Weights of a small image VQ-VAE: 194171 training examples.
Rows from block 31 of the encoder, named by matrix and row number. Each number is 128 + 24 x the weight over the matrix's rms, rounded and kept within 0 to 255. All counts start at 0. Numbers have three digits each.
# conv1: bottleneck pointwise conv (encoder.blocks.33.conv1.weight, 160x752x1x1), inputs 336-419
conv1.3:156134109141120105105131165132111125131157126114082129156135163175127104119153119100120135173108160101113145116121155141087161108114087118126122137141164141118127105123122134132113133126155150089128144148141127113125131154122124078124149087116135106148
conv1.4:111141135094126125123114131118181128106140144108104184176137132081103117152123106133160127077164145119112087104101148127135123158151116119159181137150146148140112114137116105084132104134125163126121105113127120138116115134106145145136175129149092119141
conv1.5:100080130148160122118151109127126105094129088106116139140142131091134149123088100095111114149084099140111122123125114115141134115128115108139105132129114126191089107118134117065132161109126151138131101141151122122141114108113096135137126131094123118118
conv1.6:134138177145143095110150125153133129121087127144089130112145136135102126171128143135162103111148142170129122169111093132099156121078122122118141163106126127160127145083104138112135141116123144109121125108128123094125127112115108092109179108095105129093
conv1.7:100104151179117150111106154123153163116113156152128175122115146137111138093122205139127117136112138122117121105153125086158107087117129125145153116125117167083144130099127115132087132169109121134123096136137143101154100134125132150183156125135115127160
conv1.8:138120070127089113130126111132181139146124106157121149127118085139119123121140121117116107086062110137126146161068127101183106124135090104158142100121117120142144153139159129132105122124124154107106129125113118124125136133130132180180127121138137107091
conv1.9:094182129143093156128124090131146115151110135098134183075109137095165140154147100139135166100131148106141140118127102088134094118138132127125131110153135108127107161112102141112128115130139108148128109127109130126132146095151138164073177142155120150148
conv1.10:126134096160151124125138110132106143146137079064120144141131151135103123172105147167123111131165103113137091113125131132109158131123161118132153097115141127052163112139122156116130144113108107113106099122078154152118137113130115148118156141130106108087
conv1.11:095177159119131107125149119121126153123155117129137155126111132146129161118143129132134125163153120134128086138070082129108102116132136100121150168173120129157091153126130147119113088142128132090121183064141099099144139119167124171110180106110177115124
conv1.12:116148167154125119111129126140104142102083130117167070150139146144161093149117111102147155145105116103134107127145111146160171118111140195168175140167112131119133165130153149132104173158127094136152185160155147109118127122130162126173131180091122121103
conv1.13:138121134142102143102167120137157146148130144153114135134196124105147111151130108153137133146148140098158099121085129129155069116140136088153169126139124131146119155117155166133132141157127119142110136146126141116118181118139115151154111119097088147157
conv1.14:127132123141158108131119093141140127121155131131111089127114199137159114095119135132147104064151125130150134081075155117138154134097172071157115156123080122193135126111103109127154169133109154133105136120129141123111140116098134117093149121130094116115
conv1.15:129120135114135142110144138139110122095180118104148147134134109154109115131139168121149090154127132116089173151127121171082133147093116123131138101133070148120156124124133152088125124123130138138092099056134101091136131120166181127138141149137176154149
conv1.16:112138138115140146163147145102108126169124150141095115139106137135126098130140138155140148117087140122142156112100139147108113124110103157113109158109133099128123136090135155152134143117141150154129160122101148121093131119162107133106155139105135126105
conv1.17:176098096129103119126128141142113122128139134151080122090101117085153154137123123114097146074118107087129190108111135170108133138138145123148130156106116134126095112130141123140110130123109145154073109112094131129116109129153175106127140101129124163083
conv1.18:114150141105175163175141126122083152094162117126153140098096115122109130161145164109106163109143142156115148117064113118062143087168127114082132135150132098117130150094118125136085171143128105151138119158152121143119123165159105123166129132141110102085
conv1.19:124142162117125120120133174128116120155128133148126125135135142117139134116113178094150155110116156157127142122108099125101154141119149173169149144137098147146106136136110098091137117124139105147145173152135114101120114115145171122069107162134118093199
conv1.20:143090136153096133110152139141120128145108162125126119136129115188133124108145129127115143154127131145141115110147137162128113105132120121138095063125144110160133114146128118147094117096141123157139092146120109118120154126119125137140101101164157156083
conv1.21:119104168116128157104153146145109136099150131133142098132104160126097101161106134102125124139115143151147146103098154142143125130096122125109148158122116135114111130134118152143124074155129165105165124128148111141116150118152118142137100112128175129193
conv1.22:132103118151153119108118132153139105116135135125104131156120160130143106118141120137114176164154117149117126147128121113104131110106125118131149133139137138156109154086102127142132177120132098098118142084162137140065156121142145152085142137053172115089
conv1.23:113150164149103096174103099139171122178133125128082130142102151149157151149158107129146110129129127137182133122148136136144080114181116113167127090163130156105069137137168140093145093086128130128116113149121120116145116118151147159135121102098139114088
conv1.24:141137115125079139130186155160110126143133116139060142138117133195157133117135131119107139118112078125118157119129139092118111153130119184154160094147176117136140147129151099147117132124130189141116090156121138114161129141118132164116101118106138121173
conv1.25:108089119118123136133147141135142157129140118141143122112106130116108165160115128124184166101125106097135153131078162169149139148118095164125125116120145095133134122125157141112128112129160105165130144104149124154142104178116121125134109141124113170121
conv1.26:086104137137097125134099119119137127130124126152076120104124118163113143087055113149167137153110108117130121117160139130115135110144087122134090142165120153130114109071152140139149117140121106154108132101108121125131113149100104118115074085132124112156
conv1.27:113149172157138151162117146089123161162143114134123165141120185078109158101098133132127152141110102138115132161092103117155162127118158126138100135127163126129172099117130109148146144134116109130081117107104103124130126116089159131130134107142119139177
conv1.28:117128150141117099139124088106154154121145136119102103128062139149122133129145147130100111097150116083125114114092141156085163100116075150113139127092148127107087106135163128109138108120101141083121132136115167128136158157129140145102104118095111145134
conv1.29:173154109153136134097089119124131126126150132126120108180104074136133117124125118140108104130133139143151133123140104158121085111130142092131115143136098106154127127140104118131150097149130124146099146149143155112147133146137152137142114130140145104124
conv1.30:138151167163132124122104175118149138102135098137173100144153168134127121121162140123125114137122176132166111103135178124109119161137144202143137139166126167138134136132146135150131152155138089114196113128144115115131128161163158136174133189070129125093
conv1.31:106110154143145150141130136150126138167146163097136118166115138124136101109154092055147106138101101112131151105143136122140116126116116127147121122151145155125155105120131111127160129146137158097124150134121147111129145113143153117129130123126129130134
conv1.32:125122129163127111106152122163132117140118106105148175102186182122111102146167144115092135148143108135140115132128142171127109157141160163156171158119118150166143136123145138122173127126117140131141122172159140116162124113118176133130131144108071114149
conv1.33:119124138097138126158143139144135129140101097127116120121117108136117145172135126171116102129173106113114149126102155178116113123145106107130116192157105135113139131128092136147098142045104201085141125118110149162128132103142171098166087145115150065146
conv1.34:140128099132124129159105127134115114140109120181152160116144108117153107129133176119117152102177115120126109210135137067126101149121127126163156114140133165135186138188147109141121122093122146152140133163147091115139109124152116102134124134106123099155
conv1.35:136116145135157116123125164089126165122139126181113106154139127108123080123151123170123102102133119137131154098158138150159139094168138128137152148105099121146150122123160122130124165142124130123137129126112120151131141149146115083132096146136097098073
conv1.36:112101147146212112124123116134121139118119150131158141121070137101134115117119111111118135138119142120152097119115075134111138095153151077123119137109128140157147112143124126167103129118154176062106114098069098178110072124097115075115114101112106075157
conv1.37:135146130144175121109141116117135208109093100120150116158101129166084113116099131131118139133115144118105071107104104144104116130114104109112131120137163115091192136121158140124176088121162100146134105078134094155108138131122141121107138175104126146107
conv1.38:121139115116145130152122112127119161087121106105146107133122167156115140137147120126152128165123129106140136137153092120140169132130142135127124121128076140146115094077091115151154109143132140118089102130139137118114101144132103127154142100122106114133
conv1.39:113156076154106138138131197163133139133148117117124118143132149158130137127124098117136125125184146158107103126124150096119126158128124107106140160150115119138142153185072140083121147163093150133123162169151115176153171128123097172090113136132131134125
conv1.40:145124148155083126118101128163125124136116140140117131124111135123085108097147123080144134107127139173135175140132138140139132136140126113116116156076125131174108150152155167090128169129097146121134152132101128123075097145109143144120151105145151121115
conv1.41:121158173154198128165180152144127145100125107116128139142141134081145112111154115127157147115161135119114175147104140114093159116181098127119096139138137162151124127120125083138157081195100134131169110135107129130135115125152095084080182105078121112070
conv1.42:128129124111136115117135144113107100112144156108147133158167123129165151134154117116123151138104125131145110108107108153148129092101138120148179151152162124145102112120151132182144126143072114118084100152136103127108127101092124140129067156133115151140
conv1.43:115096128109126131135129100136116144095164158175146110123128141152155077124127102167136138136120173122119140143104091173154155111130140158115097127121125170133125104123170137145147112088088166084113098172127146132102118103118098101150151184128137144113
conv1.44:133100073122098153129128091128132131130112108104183114118143118110122167145106123160126160164172096132099148149129148107106129157087088164118114146152110132169096119117119095135095075113127143145112094119116086165103119066115171159161065081117115121108
conv1.45:100177128126130174151069120123151156112141104114148141098107086102097110142117143133138107091104083134107146131112126152112114129143126099101119134112134134158142100141150126101118146104100121114152122116135158136141088128156101149135160126131100139129
conv1.46:133139128155193139088109082126143089152125122151138128153116133132142121138128132152158083160153118164101126129137121117109173098136129110154151110147123125110132155108127139128158143122068093142127152135139148140143101105158116115098101152112134152103
conv1.47:116173139123073109103151115137131104097138119177145142111160096116135100113131095114120083141121086104143094121122072129147084098162136100115139130134109114106155128095104081134130151099162096112147148117164161114121130135121102123114113128121102089182
conv1.48:148113148137167078192152156130168098121120128121096136146100130129114136105092151110118133092117113152096132115115154110120123153093129134134118165116089149088100104122112138117177130123116118144133106079135131119157157127124115126098165122120117151110
conv1.49:114116149131110116161102117104142180137092136123119152125138127106114143141117125135135084123124127129123125131138110162124118153134111145115095138125150162089127111124131129144099102140116114139121131041141118139122132087165134114118135146107147077120
conv1.50:169112104094156114128145165143143122118063117117132149103180140118120101173128141139119151101088102138151110066174113093171113101062170146091098131100115101130126125085098105145114146160094134187123164101103108097113111116162153108130141120137156118167
conv1.51:106152087118116116104148090156121130137107129114141101091143126130126140156079161096156133112140155094131134126169124114158105177123138112146137092140085135158108167125109161193108145146088130134132136111121164129117147125111098157145129117146138116156
conv1.52:146162205098149128125124157121127124175111136153131141098130121124136177159114156135129129150128128125136111138102160123137100060104117125186133135078144136146090184164141096218121103137136137133138130123138159118103105157138155126125109119085192119150
conv1.53:101096101120125157110139124127117113111174091135145124139100156106140111154107130107099131111116131134101085124098153116151099136108169120127159115119093152141182132104142152114135144138131144139114131193084134147127108141164126137151155111127097153135
conv1.54:089165138124099172138101103128102087137111101144178136091164119084086114118128103103114094113146123138136121142117132148120144131148166117171124105126114090104131146165150107134155146112150146124125080142138181107148126119123097123152119116152180115118
conv1.55:137056113123119129149128124196123134123159134122149117108071116157132134146109106130109139129099123099131144107145136147138124142104084132108103107136113118073163119114115161108092128119096133137107133120102121134140134097133155138131111169139120116165
conv1.56:149126129124087171136108139127119136138095111127117145155127116098110134137139124080105117097101158108119142120107139071117114116130156103114056096116112133120120120111118159100159151131117131114122152150125102155133131161082169122143170164159133144133
conv1.57:170128141141122126137097117123166113131075118139139137151104117186105168114125144135075165141110102099166153110094123100118115085161121127127119105101110119120127108151152147119116142108087165087105155139127151125144091153144201118127123185108150118127
conv1.58:150090151166168157091127115113092141119106121104087143154101094192126120167158129122122083102126132171130120167142127116150133162104077128109138134172120144125119151126100104143121110129116126115134190101069128092145118136104154120101169136104132134105
conv1.59:127135125121154136144139105156089133156098144153151134100133114092164138122128143133130102073123108126135120122142143118169142119137132148119143147161129106145129106133112130136117171108120083122161176130132129107124130109160144126173129113164120102131
conv1.60:125122096141140110114113140112163166131090127123107157127084148115129103156142138139120109122131091126099144135123127106145104092099136147127114109135117185101129095143124091116138088150143112106117128145103116130135145155141124135103157152151133123139
conv1.61:108144133146166138152152118108144158140127130139114134184115108145133130128122093138126100180120132133126108146154107143102147113109141118142135098145123129147092153110130135101096106149132085122138154142138121115120124154134122129136147141107108154139
conv1.62:158104134141149117129124111128157112145153120146128126106117154105074129118100102175145132178119132129104167180161135154099162135132144129108164130087118117125161118162121194144119138106133108140130099118134127140103139163173128126091097151142100117127
conv1.63:103162173133125087142118102121132116153126109149128125130096124143102143156098192109133125142131133108123117137173155154137124115132113149095103102138124139113130145140180111119165084097145138112134097118136121087114117138109145140165147174144153126107
conv1.64:076112148134132155131156140164130115076114112138143087122128144125088103153127137123134156131144104117153156177155129126120136130166096146156144146082124152141126184095130153128104127119128126132126090164110153151146122126157133074137144102088140074146
conv1.65:132132106134135110141161111091125128152115135134137135132153125169138180134109135153148116094123104132131119118128113120186108130150131091121145118136149142135130112143128117164167085115136153119120133118120126140111084145133128119135126149164107125160
conv1.66:126087157137124138152104137127149138126118103130077114144112140167131109140104110110190135105109134178152101197131129142103082094131137124096158083124195136107140123098118142133116154140136115095108113181137155128165182105101101121115167190135135151094
conv1.67:123109141121133121090087118104111168143144110110122153108134169128125138128088135110138115161124128110158138137138090122109135108137116138101122081140100131159098158135126108197156134151059148096140154148146115144133119121117145128116121093192119072128
conv1.68:135143118144134127086235118182147140085138138130109133144137133127105136124181173109156140105102094141115157110138113132137132132135154087190109122118094120120144095167139150157102105134169126130162111138086144108125112089130144134113111132179116177118
conv1.69:160089125127140116121122152127095129134155167143104111148111083132137148145136110113094086131138112124176140127111134083092133171128137100125072153095138156122138117108179117117103125117121132185121124110153113111100108110147127121147157117121157151104
conv1.70:131147099117106138155163134166111120138138135116146143125092085118082132097160138089111109111152108129150121142177127109127152133137115152148147152131112102125156075141121166120119162131156157127117136105165093102135137123133123126128138091150161125155
conv1.71:084169132169111131168128164072110134121140094147115129156122133176117172113143164106121156145126144145134142125109119111117174104191111101168111078146140115142142130115167105122139128089141141132129115141116119104117089119134159162127137133100136093105
conv1.72:129125083147110086088187114122152136128103129106088155157102139133136121104142151114136157108076132117124149174120109106128138130104107119148169181118124133161126122124130146148196137134131116124132133131127135173152114137154129114140146063140121154121
conv1.73:118145177128150102119152129142086115139096132132147128128163151135111102107168132110142158175096134165136144125129120115111163129148115151145093139132141104146112162140131118166148121150107146126166144114140142120154152136121095097155152143100140107120
conv1.74:107131127128151148120142100128174118160122126142157118118122121170086126139110115126129140148148130114107124135100115139116125128125079115091086099122130159129106130145129103114134113118140161111110123162125109128125098121138102085126120112154083151110
conv1.75:174133112131141146205162122131122100152099154142150115125081164132152090154151100138067106132073122106112111107145149155119110169103146137149127125154136106064061142117111097123114086093152159095099161093108112094142115137139114168156131141133128109117
conv1.76:114083121111123077143111098105141138146137149128141126116111089133137133177155145132125124157124153105106124091148150185119155097153098143105107103137085142163134157146176145112128107123153136144151064129136119157100093148192092151136123146118155117111
conv1.77:103130151132127093153116142153163080147131119139127143094076129123167106118131090106137163141110177098153169119119084121158111124124110123136128076105111122152114139144148086114151142098177155125143119113102155130100131091171116129176129105094123114146
conv1.78:141206136157157107164117076166082117089162126155125134128145139099122164130146131144143108136151122104142144100099132100125126102155157102111110094132100101138105175136120125128127144123127147137102106163115159152110141088124135135156104112157115147132
conv1.79:108083131099117141144123132135101103128111127127161145073105151158122161132119119134129092139169167130125129144132130119148173085130060181104143104114153100106131096110097123120133117140147121148089084114130116098127145123091093123130103118187137118155
conv1.80:147129133106179128145119134149126138141137093135144123165137110144123137121140152118120144088101130127112116126099136131093127126130163138120136186128110121160140135135122126154128143106151144134112131127209103134114132184162126093114131165153120159166
conv1.81:078145136118130120110159127145158116165157100140170148128128093133089112120135109095134139129153103102103102116152125109143073081128133079124092103154134119097180136157118096131114101131141117103142182119143106173101142070110071174170108141132104123129
conv1.82:122148160138150128151157135084145117186117113163144135114070124097132133130112109149144141107125121117137146134134150132166083128126112095156119142142142132111125134152110114147124140110116167097153097161107106152155139145116112160119120182131144132145
conv1.83:148091130126130087132127140134132115130123103148064119130155121126136107130131129106124108150109118135125128131149111092117124121106132164113130123130142094065117099131130088092128145135142120109130135088120124091122102141150159126137112115102125088114
conv1.84:128093160097099133152138133150124117131118110125102123127135132141134099120103123141151135134108123165140158103094109134108117174130082102135116151137135137124111124166120141087147142074130121135114137138132109129119152137137101107112124154140132151108
conv1.85:145129146119116166145119113155127151158137131115171150146113138124138137126135082104048151150080121137115123102178130141150175131153160109153089097127119102142157098139159081142120126123124124107122133125120109088099120121073084113154138120176181151120
conv1.86:149147179112113131125162141109132117152173118105119140144073098158129143073145105120117157085112141126133128144143089178114139124098122086094167148147099181100116125118113122109144143129062123147136119062118126130122155107103095137109123118146135171125
conv1.87:149163084114131107129058105106130147123135140085113143140135105141148108128109167089125129118160108175099150100136126094105158114106112122110159168162176126084079147141128154087116127159162146115102091115132142174105128154113124133151087076122106157146
conv1.88:142143118110138116112120126098093117116136169096143160126135137144134127089149136110147157146142142132112156148129112137111133128117124120136151126180126145169089094143143161109132126115135158118129136107084157117131166115118096161128121115129115142116
conv1.89:161131113124115152118083144146095171135123157148121095159126133201137139125133124119102130140073056111171113103118098121128126131158138149126171140141145124138121130153141128131149178092156178120106162139181118088160114151115113118147137145135116117146
conv1.90:113106121089131197136076126143121134134140173095144113130122117113115107122136122179098125127125098116107120110100128127152088125112125079086160113170110127119117128176090143109117087145107129116142102152095126149116152157143151097116114102155137112101
conv1.91:135125127137170138138127127102113114124144100115093126107162087136099156144108134129128137135112107107139157122118144123079101114122122170135151117142102162150132105067102154115106117108092118125145120146149124145151123137100161110104155135108142138109
conv1.92:169142128115119155117153132098174104176077150171120188146125135133121118109109095134086127089128130134122148129142122190097115125144098147123131118097131116150129114102114133100119149127124101125108114136103134125112134164156119152099124150102139119121
conv1.93:103089123128137128138162078106086079133109141136146135145118148149134131134090132187133127129121165121059131128160119148109126101110103136102112099139133113143135100110162175125102099068110133143148127161103145137147128094097168102144113179141091168108
conv1.94:130140110178108105127129160110155113151123092132167112103134124116120122132135116131156184164125128100129112140163094070142104137118124176145129092105175081107111144139135186128127147150142164143110147125142171136156175097131178100143136129147114133142
conv1.95:137117128167089101108118129126131132119146115148101094180128082145105116103096093097129108138087095104124134109145129129103128139104105150110088146142125136099090100115169097100145102152132105120118100134107129137134117116154117131145132145099148139142
conv1.96:120094123120134182075141115173102120130101143137201105164153104099160154149180150113134153148105149111163099146151141141152115149115124128125111139123090080114137148152157069150100136129144121159110117111135142149138115126094182134123117112138157149131
conv1.97:116115091130130122124144101136147118102146163128121138137092152100120114132144128109134085158177122145125108123156106076162082151082168087140160096113145124147106088126136127105103123108133140149139088106112079150152114072151170096111131128095120161094
conv1.98:136122163145115146130163139133129123133146129147156158117092104153102179083154119105144144141112146104110140125119121132141131139187082118115112129111146145162117129122119142094144066116125143150133114132155108139143141158098104116068083133156122126137
conv1.99:121115120078122110126107156156111137108113129120109108101116088150156129129164112162106126107111112114136100104046145119104136169133074137097126147112099132174116113183131132118126121137147158107094167122140118082078163126124131153137155143108121149130
conv1.100:065098131138145100132137156110106153130162145144156147091094090119112096103139127130138100136099105096154101122137191126134141121122134124132141134130110124127140140136112110159176136132123056095099141164121140156114107151127116135088079107119102137157
conv1.101:075131139130155157077114095092167107155158092118111130126136094116126129166152094189146116104103135107144105137124131127128132127095091142083144099159106168158145130144146125153123128128120155121126122190123124101102098084141106151111156135157125139116
conv1.102:118084149113078100162145112170107111127125134127139133140167165100138155101098104095126158154120101138138175087130134097152107171150166164147141115136130069139127163130159154144151144137164169138127128179090168146101139130164147108141129119098100146157
conv1.103:152145156109162122132149124146101139172172143117122124129131116128088131159087103146126155100144143116126116149138136140180129139156158163147123121117140064130176128152128124126134113082121159130073138158114102111147162168124120147173092120122150146174
conv1.104:167097143164143085123125121162141118103178130128129111178110128151160109110148147111120106120136124134166118135143174112112146152136130126118132125150122137124136117131116141122132134131108120134141144137096172099117136126108128145093118086124132119127
conv1.105:078179146087143141143151129093151086164078139106132135116131123127097124186170155075134071105118136123102095128116088143146133117128106116098132132118141119151109140130160062165107125135140120147117107102145098131073167112134150138121106146138130128104
conv1.106:161089128153122162115132112139119113168136125079154122126153097132128113134082092131127137122125125144177134158131128172128144125125145110135118155121102161110121113124090128130133146080123146146179101097135116167092096136130118169123151101162149116056
conv1.107:129150142149124144097158146141148073157197177149156125178127145155114138131106145105105107083092140120135145126118110120135150132129139146116119133181129122138169130142082133161133130158096129147167166104183139129118182133130123151145113144131111158153
conv1.108:107084133171144127118123114193134094133129132176131128145155146120122117102101090117140130136132127129135155150159165135103108109140124099166082142161167117105061070146135147091143124100123121118109123165131134094139138120143114167125147144155064177129
conv1.109:163086112112132138107112097125176115122175140139127089148112118130133089110103119133073131139141124170097101120099130140169137111106130121107166137163144146133126143103140141148130107097120144079137138098109159105133134156131122172132125111120104144138
conv1.110:141138105098128133140162124140144191115145102093143078129156169136127115120123100106127127125149130140126126128122156126129131156096107166124133142148150160095090135134164152111137120147140162145154160114139114131124152148097096126128155099148126109163
conv1.111:111123110112123138107181163129180150147145136133147146097103114122130136100158122148131098089085095153091130130129152144139107145107071144095126096109139124153106115165117104147144115105103169133139129123092141113172109096108121130143132144116088115120
conv1.112:146124120127129094125094103110111135124126146119186168108107102099119152102136135126067146164091151092115140115176133120141113131098146091084109109090154095136140141123167096070119134131132139152152215110151117165158118116156170157114100120141163121121
conv1.113:131096103158151179139082146108162098100116134142136155131142135148121168138109127081099128129132142140092131170104128118159119119124123180174136156110147116124104118127141102142115134168124131087102152088120143128159131151140122130066156160095154124132
conv1.114:119120148132094106110128162151115148115158116118107128166128148109112109104099135116087122117112128090152138130143134111125104141113129109136129130134140148085125093095111171110129104133141109108128107126112116102135098131139093103127149098097112109111
conv1.115:157136150139126135139181109142103130099121117122111132121150122140170086128148147105111142141109160097124095125102096159125129141094107133171133102143110089079130144093124173143134140108132138116136108127125120149097142129111101101169108124188130118115
conv1.116:117162144135169123119112122163095118154147146119137116138139116160151119138081106076136094126153123139136110149124151116108120132131126117091148133145126133132119137122134175180215142131146153131082161150117105135123152149169128159114118119129131123116
conv1.117:158109141124147137128111125150070164124134114140119097131113168139087134130124118114094112118144123117087155082117136134081109148086155119141140118131139113171106108119141142076118147091137091154171135136147128132150111140118081145138144135130117159153
conv1.118:108112129162122119144115122167133106142125144116109138144130103107141116119104108092132119122104114151125096111131140119170122154105132115112151143114138131131132126131099079153097135087109105132124158082121120108100134139136076160128091076127118192176
conv1.119:123105133094152121127133144149119114074110150130103150104164137150138139135132117132115129138126131136115136103143127158143144092138129070120108098133131153153119131111098088125134087094117116152132171145095160136171134179090124186103091124133133115091
conv1.120:164123100148093089130104110133145142148157152161124139117130158115165116137145105150105109122107146129132084094130152147070088111114105096113133119139106134141113146119120127128106115102151097106100139117116080107143100114175144134152089163102109106148
conv1.121:167121118130160124123149132084130101146120107128158089086133135187135170146173159114150150153144106115134143119126169109142091126090120131155112118101109106127113125126189137100107139083156129122102130146137140140120096121078121148115097155147083108137
conv1.122:108142099138141157108148122138116096143140110139154141151149175103162116105134136116135146103117146120161112126106134156098143116129158182112097138144096099142177122134077141145093137084139081157145115111128132100141103181135129129144185146121142138132
conv1.123:139092136129138143111154107145137150097086141110149103143132140127150156105140098114136155172159139130164141126131147131118170094154155157130143128125110136167127134169146155136123155159152144132145137128139161159122112152110120137124121120122151100157
conv1.124:084120132110123157126108116116109115084126103126095131123141101113127146128104163117136108129121120112101118146142095121133148144125097112082103128153162147091131111165086148131139157135124095095146114089111157122113114097133114085131146122179127126119
conv1.125:126153127164175126151135098139125096147147121122148084145141034163160069146123115147128098092137160117102119132088136105172159137133122118128100092114118103133119152101166125104139138122144133171094150139127116100137088133136135133116101109099131134179
conv1.126:108080133125121139156124107142146150124107099133131103135109144097123117132124119111112141126112147123110131155114148171127144125090125144118146121126109120091124125128115140101167124112141119146139162088125127113157153096101123126100146105166101164092
conv1.127:120142115136099124081132140105145162141135079172177129112113113136133150139116150154097144114181132121122133098122127133113124106167159111145171105126123114144131123144156125161108125115107095097099146094157083132116111163101096132102105152155125117121
conv1.128:092097138152115113120092078157121123142100171140155154132123148121105148177147103108120097093152139102113107127159133127180159100183134085106117161124155172127134156164146125154150110117117162129135147187141117130109128140117182159139131109089156142161
conv1.129:119103091088069198121140125149158164114181148100104109125146121102108143129124094164118142121148097107170135139111136103096123169090119131169156167128093156139120101133086138139088092096103153130109111107116121132126091153115069096133144138180075139120
conv1.130:158108125125145124137129099184161150156127147155109154147114146149153149087168119107110101096131134084116146135166169108163122159130149173130159134140124116159143079106134160076116163137130081116154125128125135161117097118104143086097136147125102145145
conv1.131:086109169152089113167118121136110121115154126138117150146155133130085130112078080108105103181097138136125118114139113115134149114110145167123117119115114077186151068086112127119176135096107116118151141128129136112159096098094166114154164127173116161135
conv1.132:103138148121114152128116116143131148138147129130119115130131142155163111133152125130156080148146055151119128109122115122154147153122123129107136116162102132125112141121094111144121090157106141138128128124113107098102106111110083140135146148157127169131
conv1.133:115099129099130112131141084129113112143108087146095146097138106088042160104063110149137078105142128133137128134185113153143135139108166114155131110095110088140182104127130137100141162137159117140147139161119139181110150106140128121109115085128145120115
conv1.134:116145101117148093135147180152111131141158150122120108082128134129179132126116107186083130121079124132124113105136141119119151136101070145147119117125142098111128100118136097123151132147122112129117101088129141125126149109134158127133116134089113105136
conv1.135:154138092099101094144119114129137117120099118128060152110149115112113138141133149107136125082091111100165115125112137182134152127101156094124161125107116162114148129096109097129098119115146130122112114091112169149169103139137139127147141126134125128146
conv1.136:151139122120138138143111138144086151135112098162104109092104134165138060122136134133133098120149133110100117117112108113160165084125119162102136153120118148106163116168108141126089115087137152095129114132085129100102125117109112103103135131109151109130
conv1.137:125131125098125091151165136104114092126131136175128140137135113141125152133121127172115106135142099143133121142122134110115131086122117124111111122176129133147117111115143154108119126139118128132145151137105145149099099097114103113119102079121099114129
conv1.138:165130170156105115142092155141136119141116114132127116154150146124129160084117149129136153083153123163139121120133126095150122166130197103098094123131140137120126126109137151136147148143134106130143120117131103160112122122136091128138116086098170118132
conv1.139:142136105098104095151162089169120138123125114121130104121127184147146130128158131106103141150138160152114113058123135108117099127152119148087087155145143128161098134146104119147107093100110113118131134094102022119103115151181088115098163166153150152115
conv1.140:143145152112105140129115151102109086162118139182113165121083105192097149180152115148129095151127132134111144120140110097112112133136112124156136100101121130134103101127136129091136132134127144160137131167129115117081170106155074158095126103144179167098
conv1.141:077123061078099141116145145119157109107122144142135126137154172163141131143110122138105124133138129114082144148159154140133155148077129080112130098132109127185087151142093148132142115153122094146111144121110124099100134173167115148130154121184162132137
conv1.142:117133108128116132118121103127131098141121144159094133135078145143144154164125164143099116108179162128105117139122151109104136064113107109084109129142125115150138119122116121163146116122120107127141108109109097153134094126123102136149109133088091142099
conv1.143:137116149112113136173120151129159115176119143130152129146133160152146082184133140105144141121150112106138123096107105148142107185108137127129120110118120082157110138122152129112103137099143127152145097155108147156145113133151063095157140153108148142110
conv1.144:117103128091151122119104069080129096129127113144126124136141090120132118094169100185119139120104126130099112108136102118101127148123142142131084183100121107126098118139113146148122153095144102144135127114124110147132132118111123113104126106106133151106
conv1.145:144111122119143114114122151143124128125109152082156115094134147091121115083139168174133144110156129145167122128139151161123132109140141119164123123113102135115121119130083097110135097148093124129138143130161156144091127159111136144109125078103107121122
conv1.146:090129088128130115128105170130122115141108144130124086117086108075157149079127112131129114127101103118101117114142168116090121168091100130120116163115117119161100128132157158150124132147148120129130145140124124136113127141124143104139120153098120113122
conv1.147:125095065137104142150119098119134147123145127106087101106139104141113114125119143148149152136131176145125157138121131115121163107114089168131140100163119139064151100135102126104167108133113118135121142119125125131128156153123114052088117105120106162149
conv1.148:157118145128123132131143136101141126116101150095137097089118166135102125163111112120134161104111121145093144123121112125111114172147179103124118107077093129144123136118145123134105186120108122146142126106129118093103120149079129113128142111072113131089
conv1.149:136102125140129128125138120103116110131141125100134109141108145133148154111139099182087126132149129113126136094157167116152119140111118158156138130144107085149102164123144141109126123111125065119103146094102094111176120139086136132090106158122146152098
conv1.150:131116144145093128128128157076090107081096095096109130095135134108112107074150111150126087133091139130085108122099122106105127097134125122177164121110116088125108144114134111114134103093129117119114147142102126160127161120100175099147141127131148148127
conv1.151:088127133139124108134156097100164132129146142146146098130130088155132093130125164138119121131122110102132159108121105142067143134117093080101110108158116165112168118150142150180129126109111172142097164108133165120147106136115128082118124125105129139142
conv1.152:170101108110066131108118106098134155132119115171152126096117145136144157100135161103126129141108132131125127143140135140116145113118138142107149136117115110124093092119114098138109082109122110097160127156102137113110090126148131137137059153121149161156
conv1.153:151147126098151101092104146119114088174100149096107110140123159143081126144147151124198145135090103106128175141165123115124141145122151117140117095135092132152114102124108121111162150125132126131152113114113100161130117155102108147157107151154132113145
conv1.154:125125128136122134097133133129130118154196121106147125154162130096127153144118174090140127151069108165127143121179096119133107090164121117107114111112131109126120114114101124143170118127104121121123131112126134161125102115147101143095116149155173098110
conv1.155:111066093118118145139143117120157185106175102112102131136142160104128146097109144146098136131138111123126154109118138144094103132146117125159131123169125144120106120122088142154117121095108126084121139116069118123156138161121062131117128140130098082138
conv1.156:110142172135156135128118194144151134148111114153120138086148106146137123091144128064114105169111122128109139105132071115107103102127142098111095126135105144149138134122150132125102109134132101135113111137152120152126127123139177155106168065138116159147
conv1.157:148138151115147108123185090069089116135131154155161141149133126154147129150129168149143101165110126164139118112139127161123141105126117118119128086143134198126137094131124108104154132133142123147121129142158093122091097126129128122092112133130095141143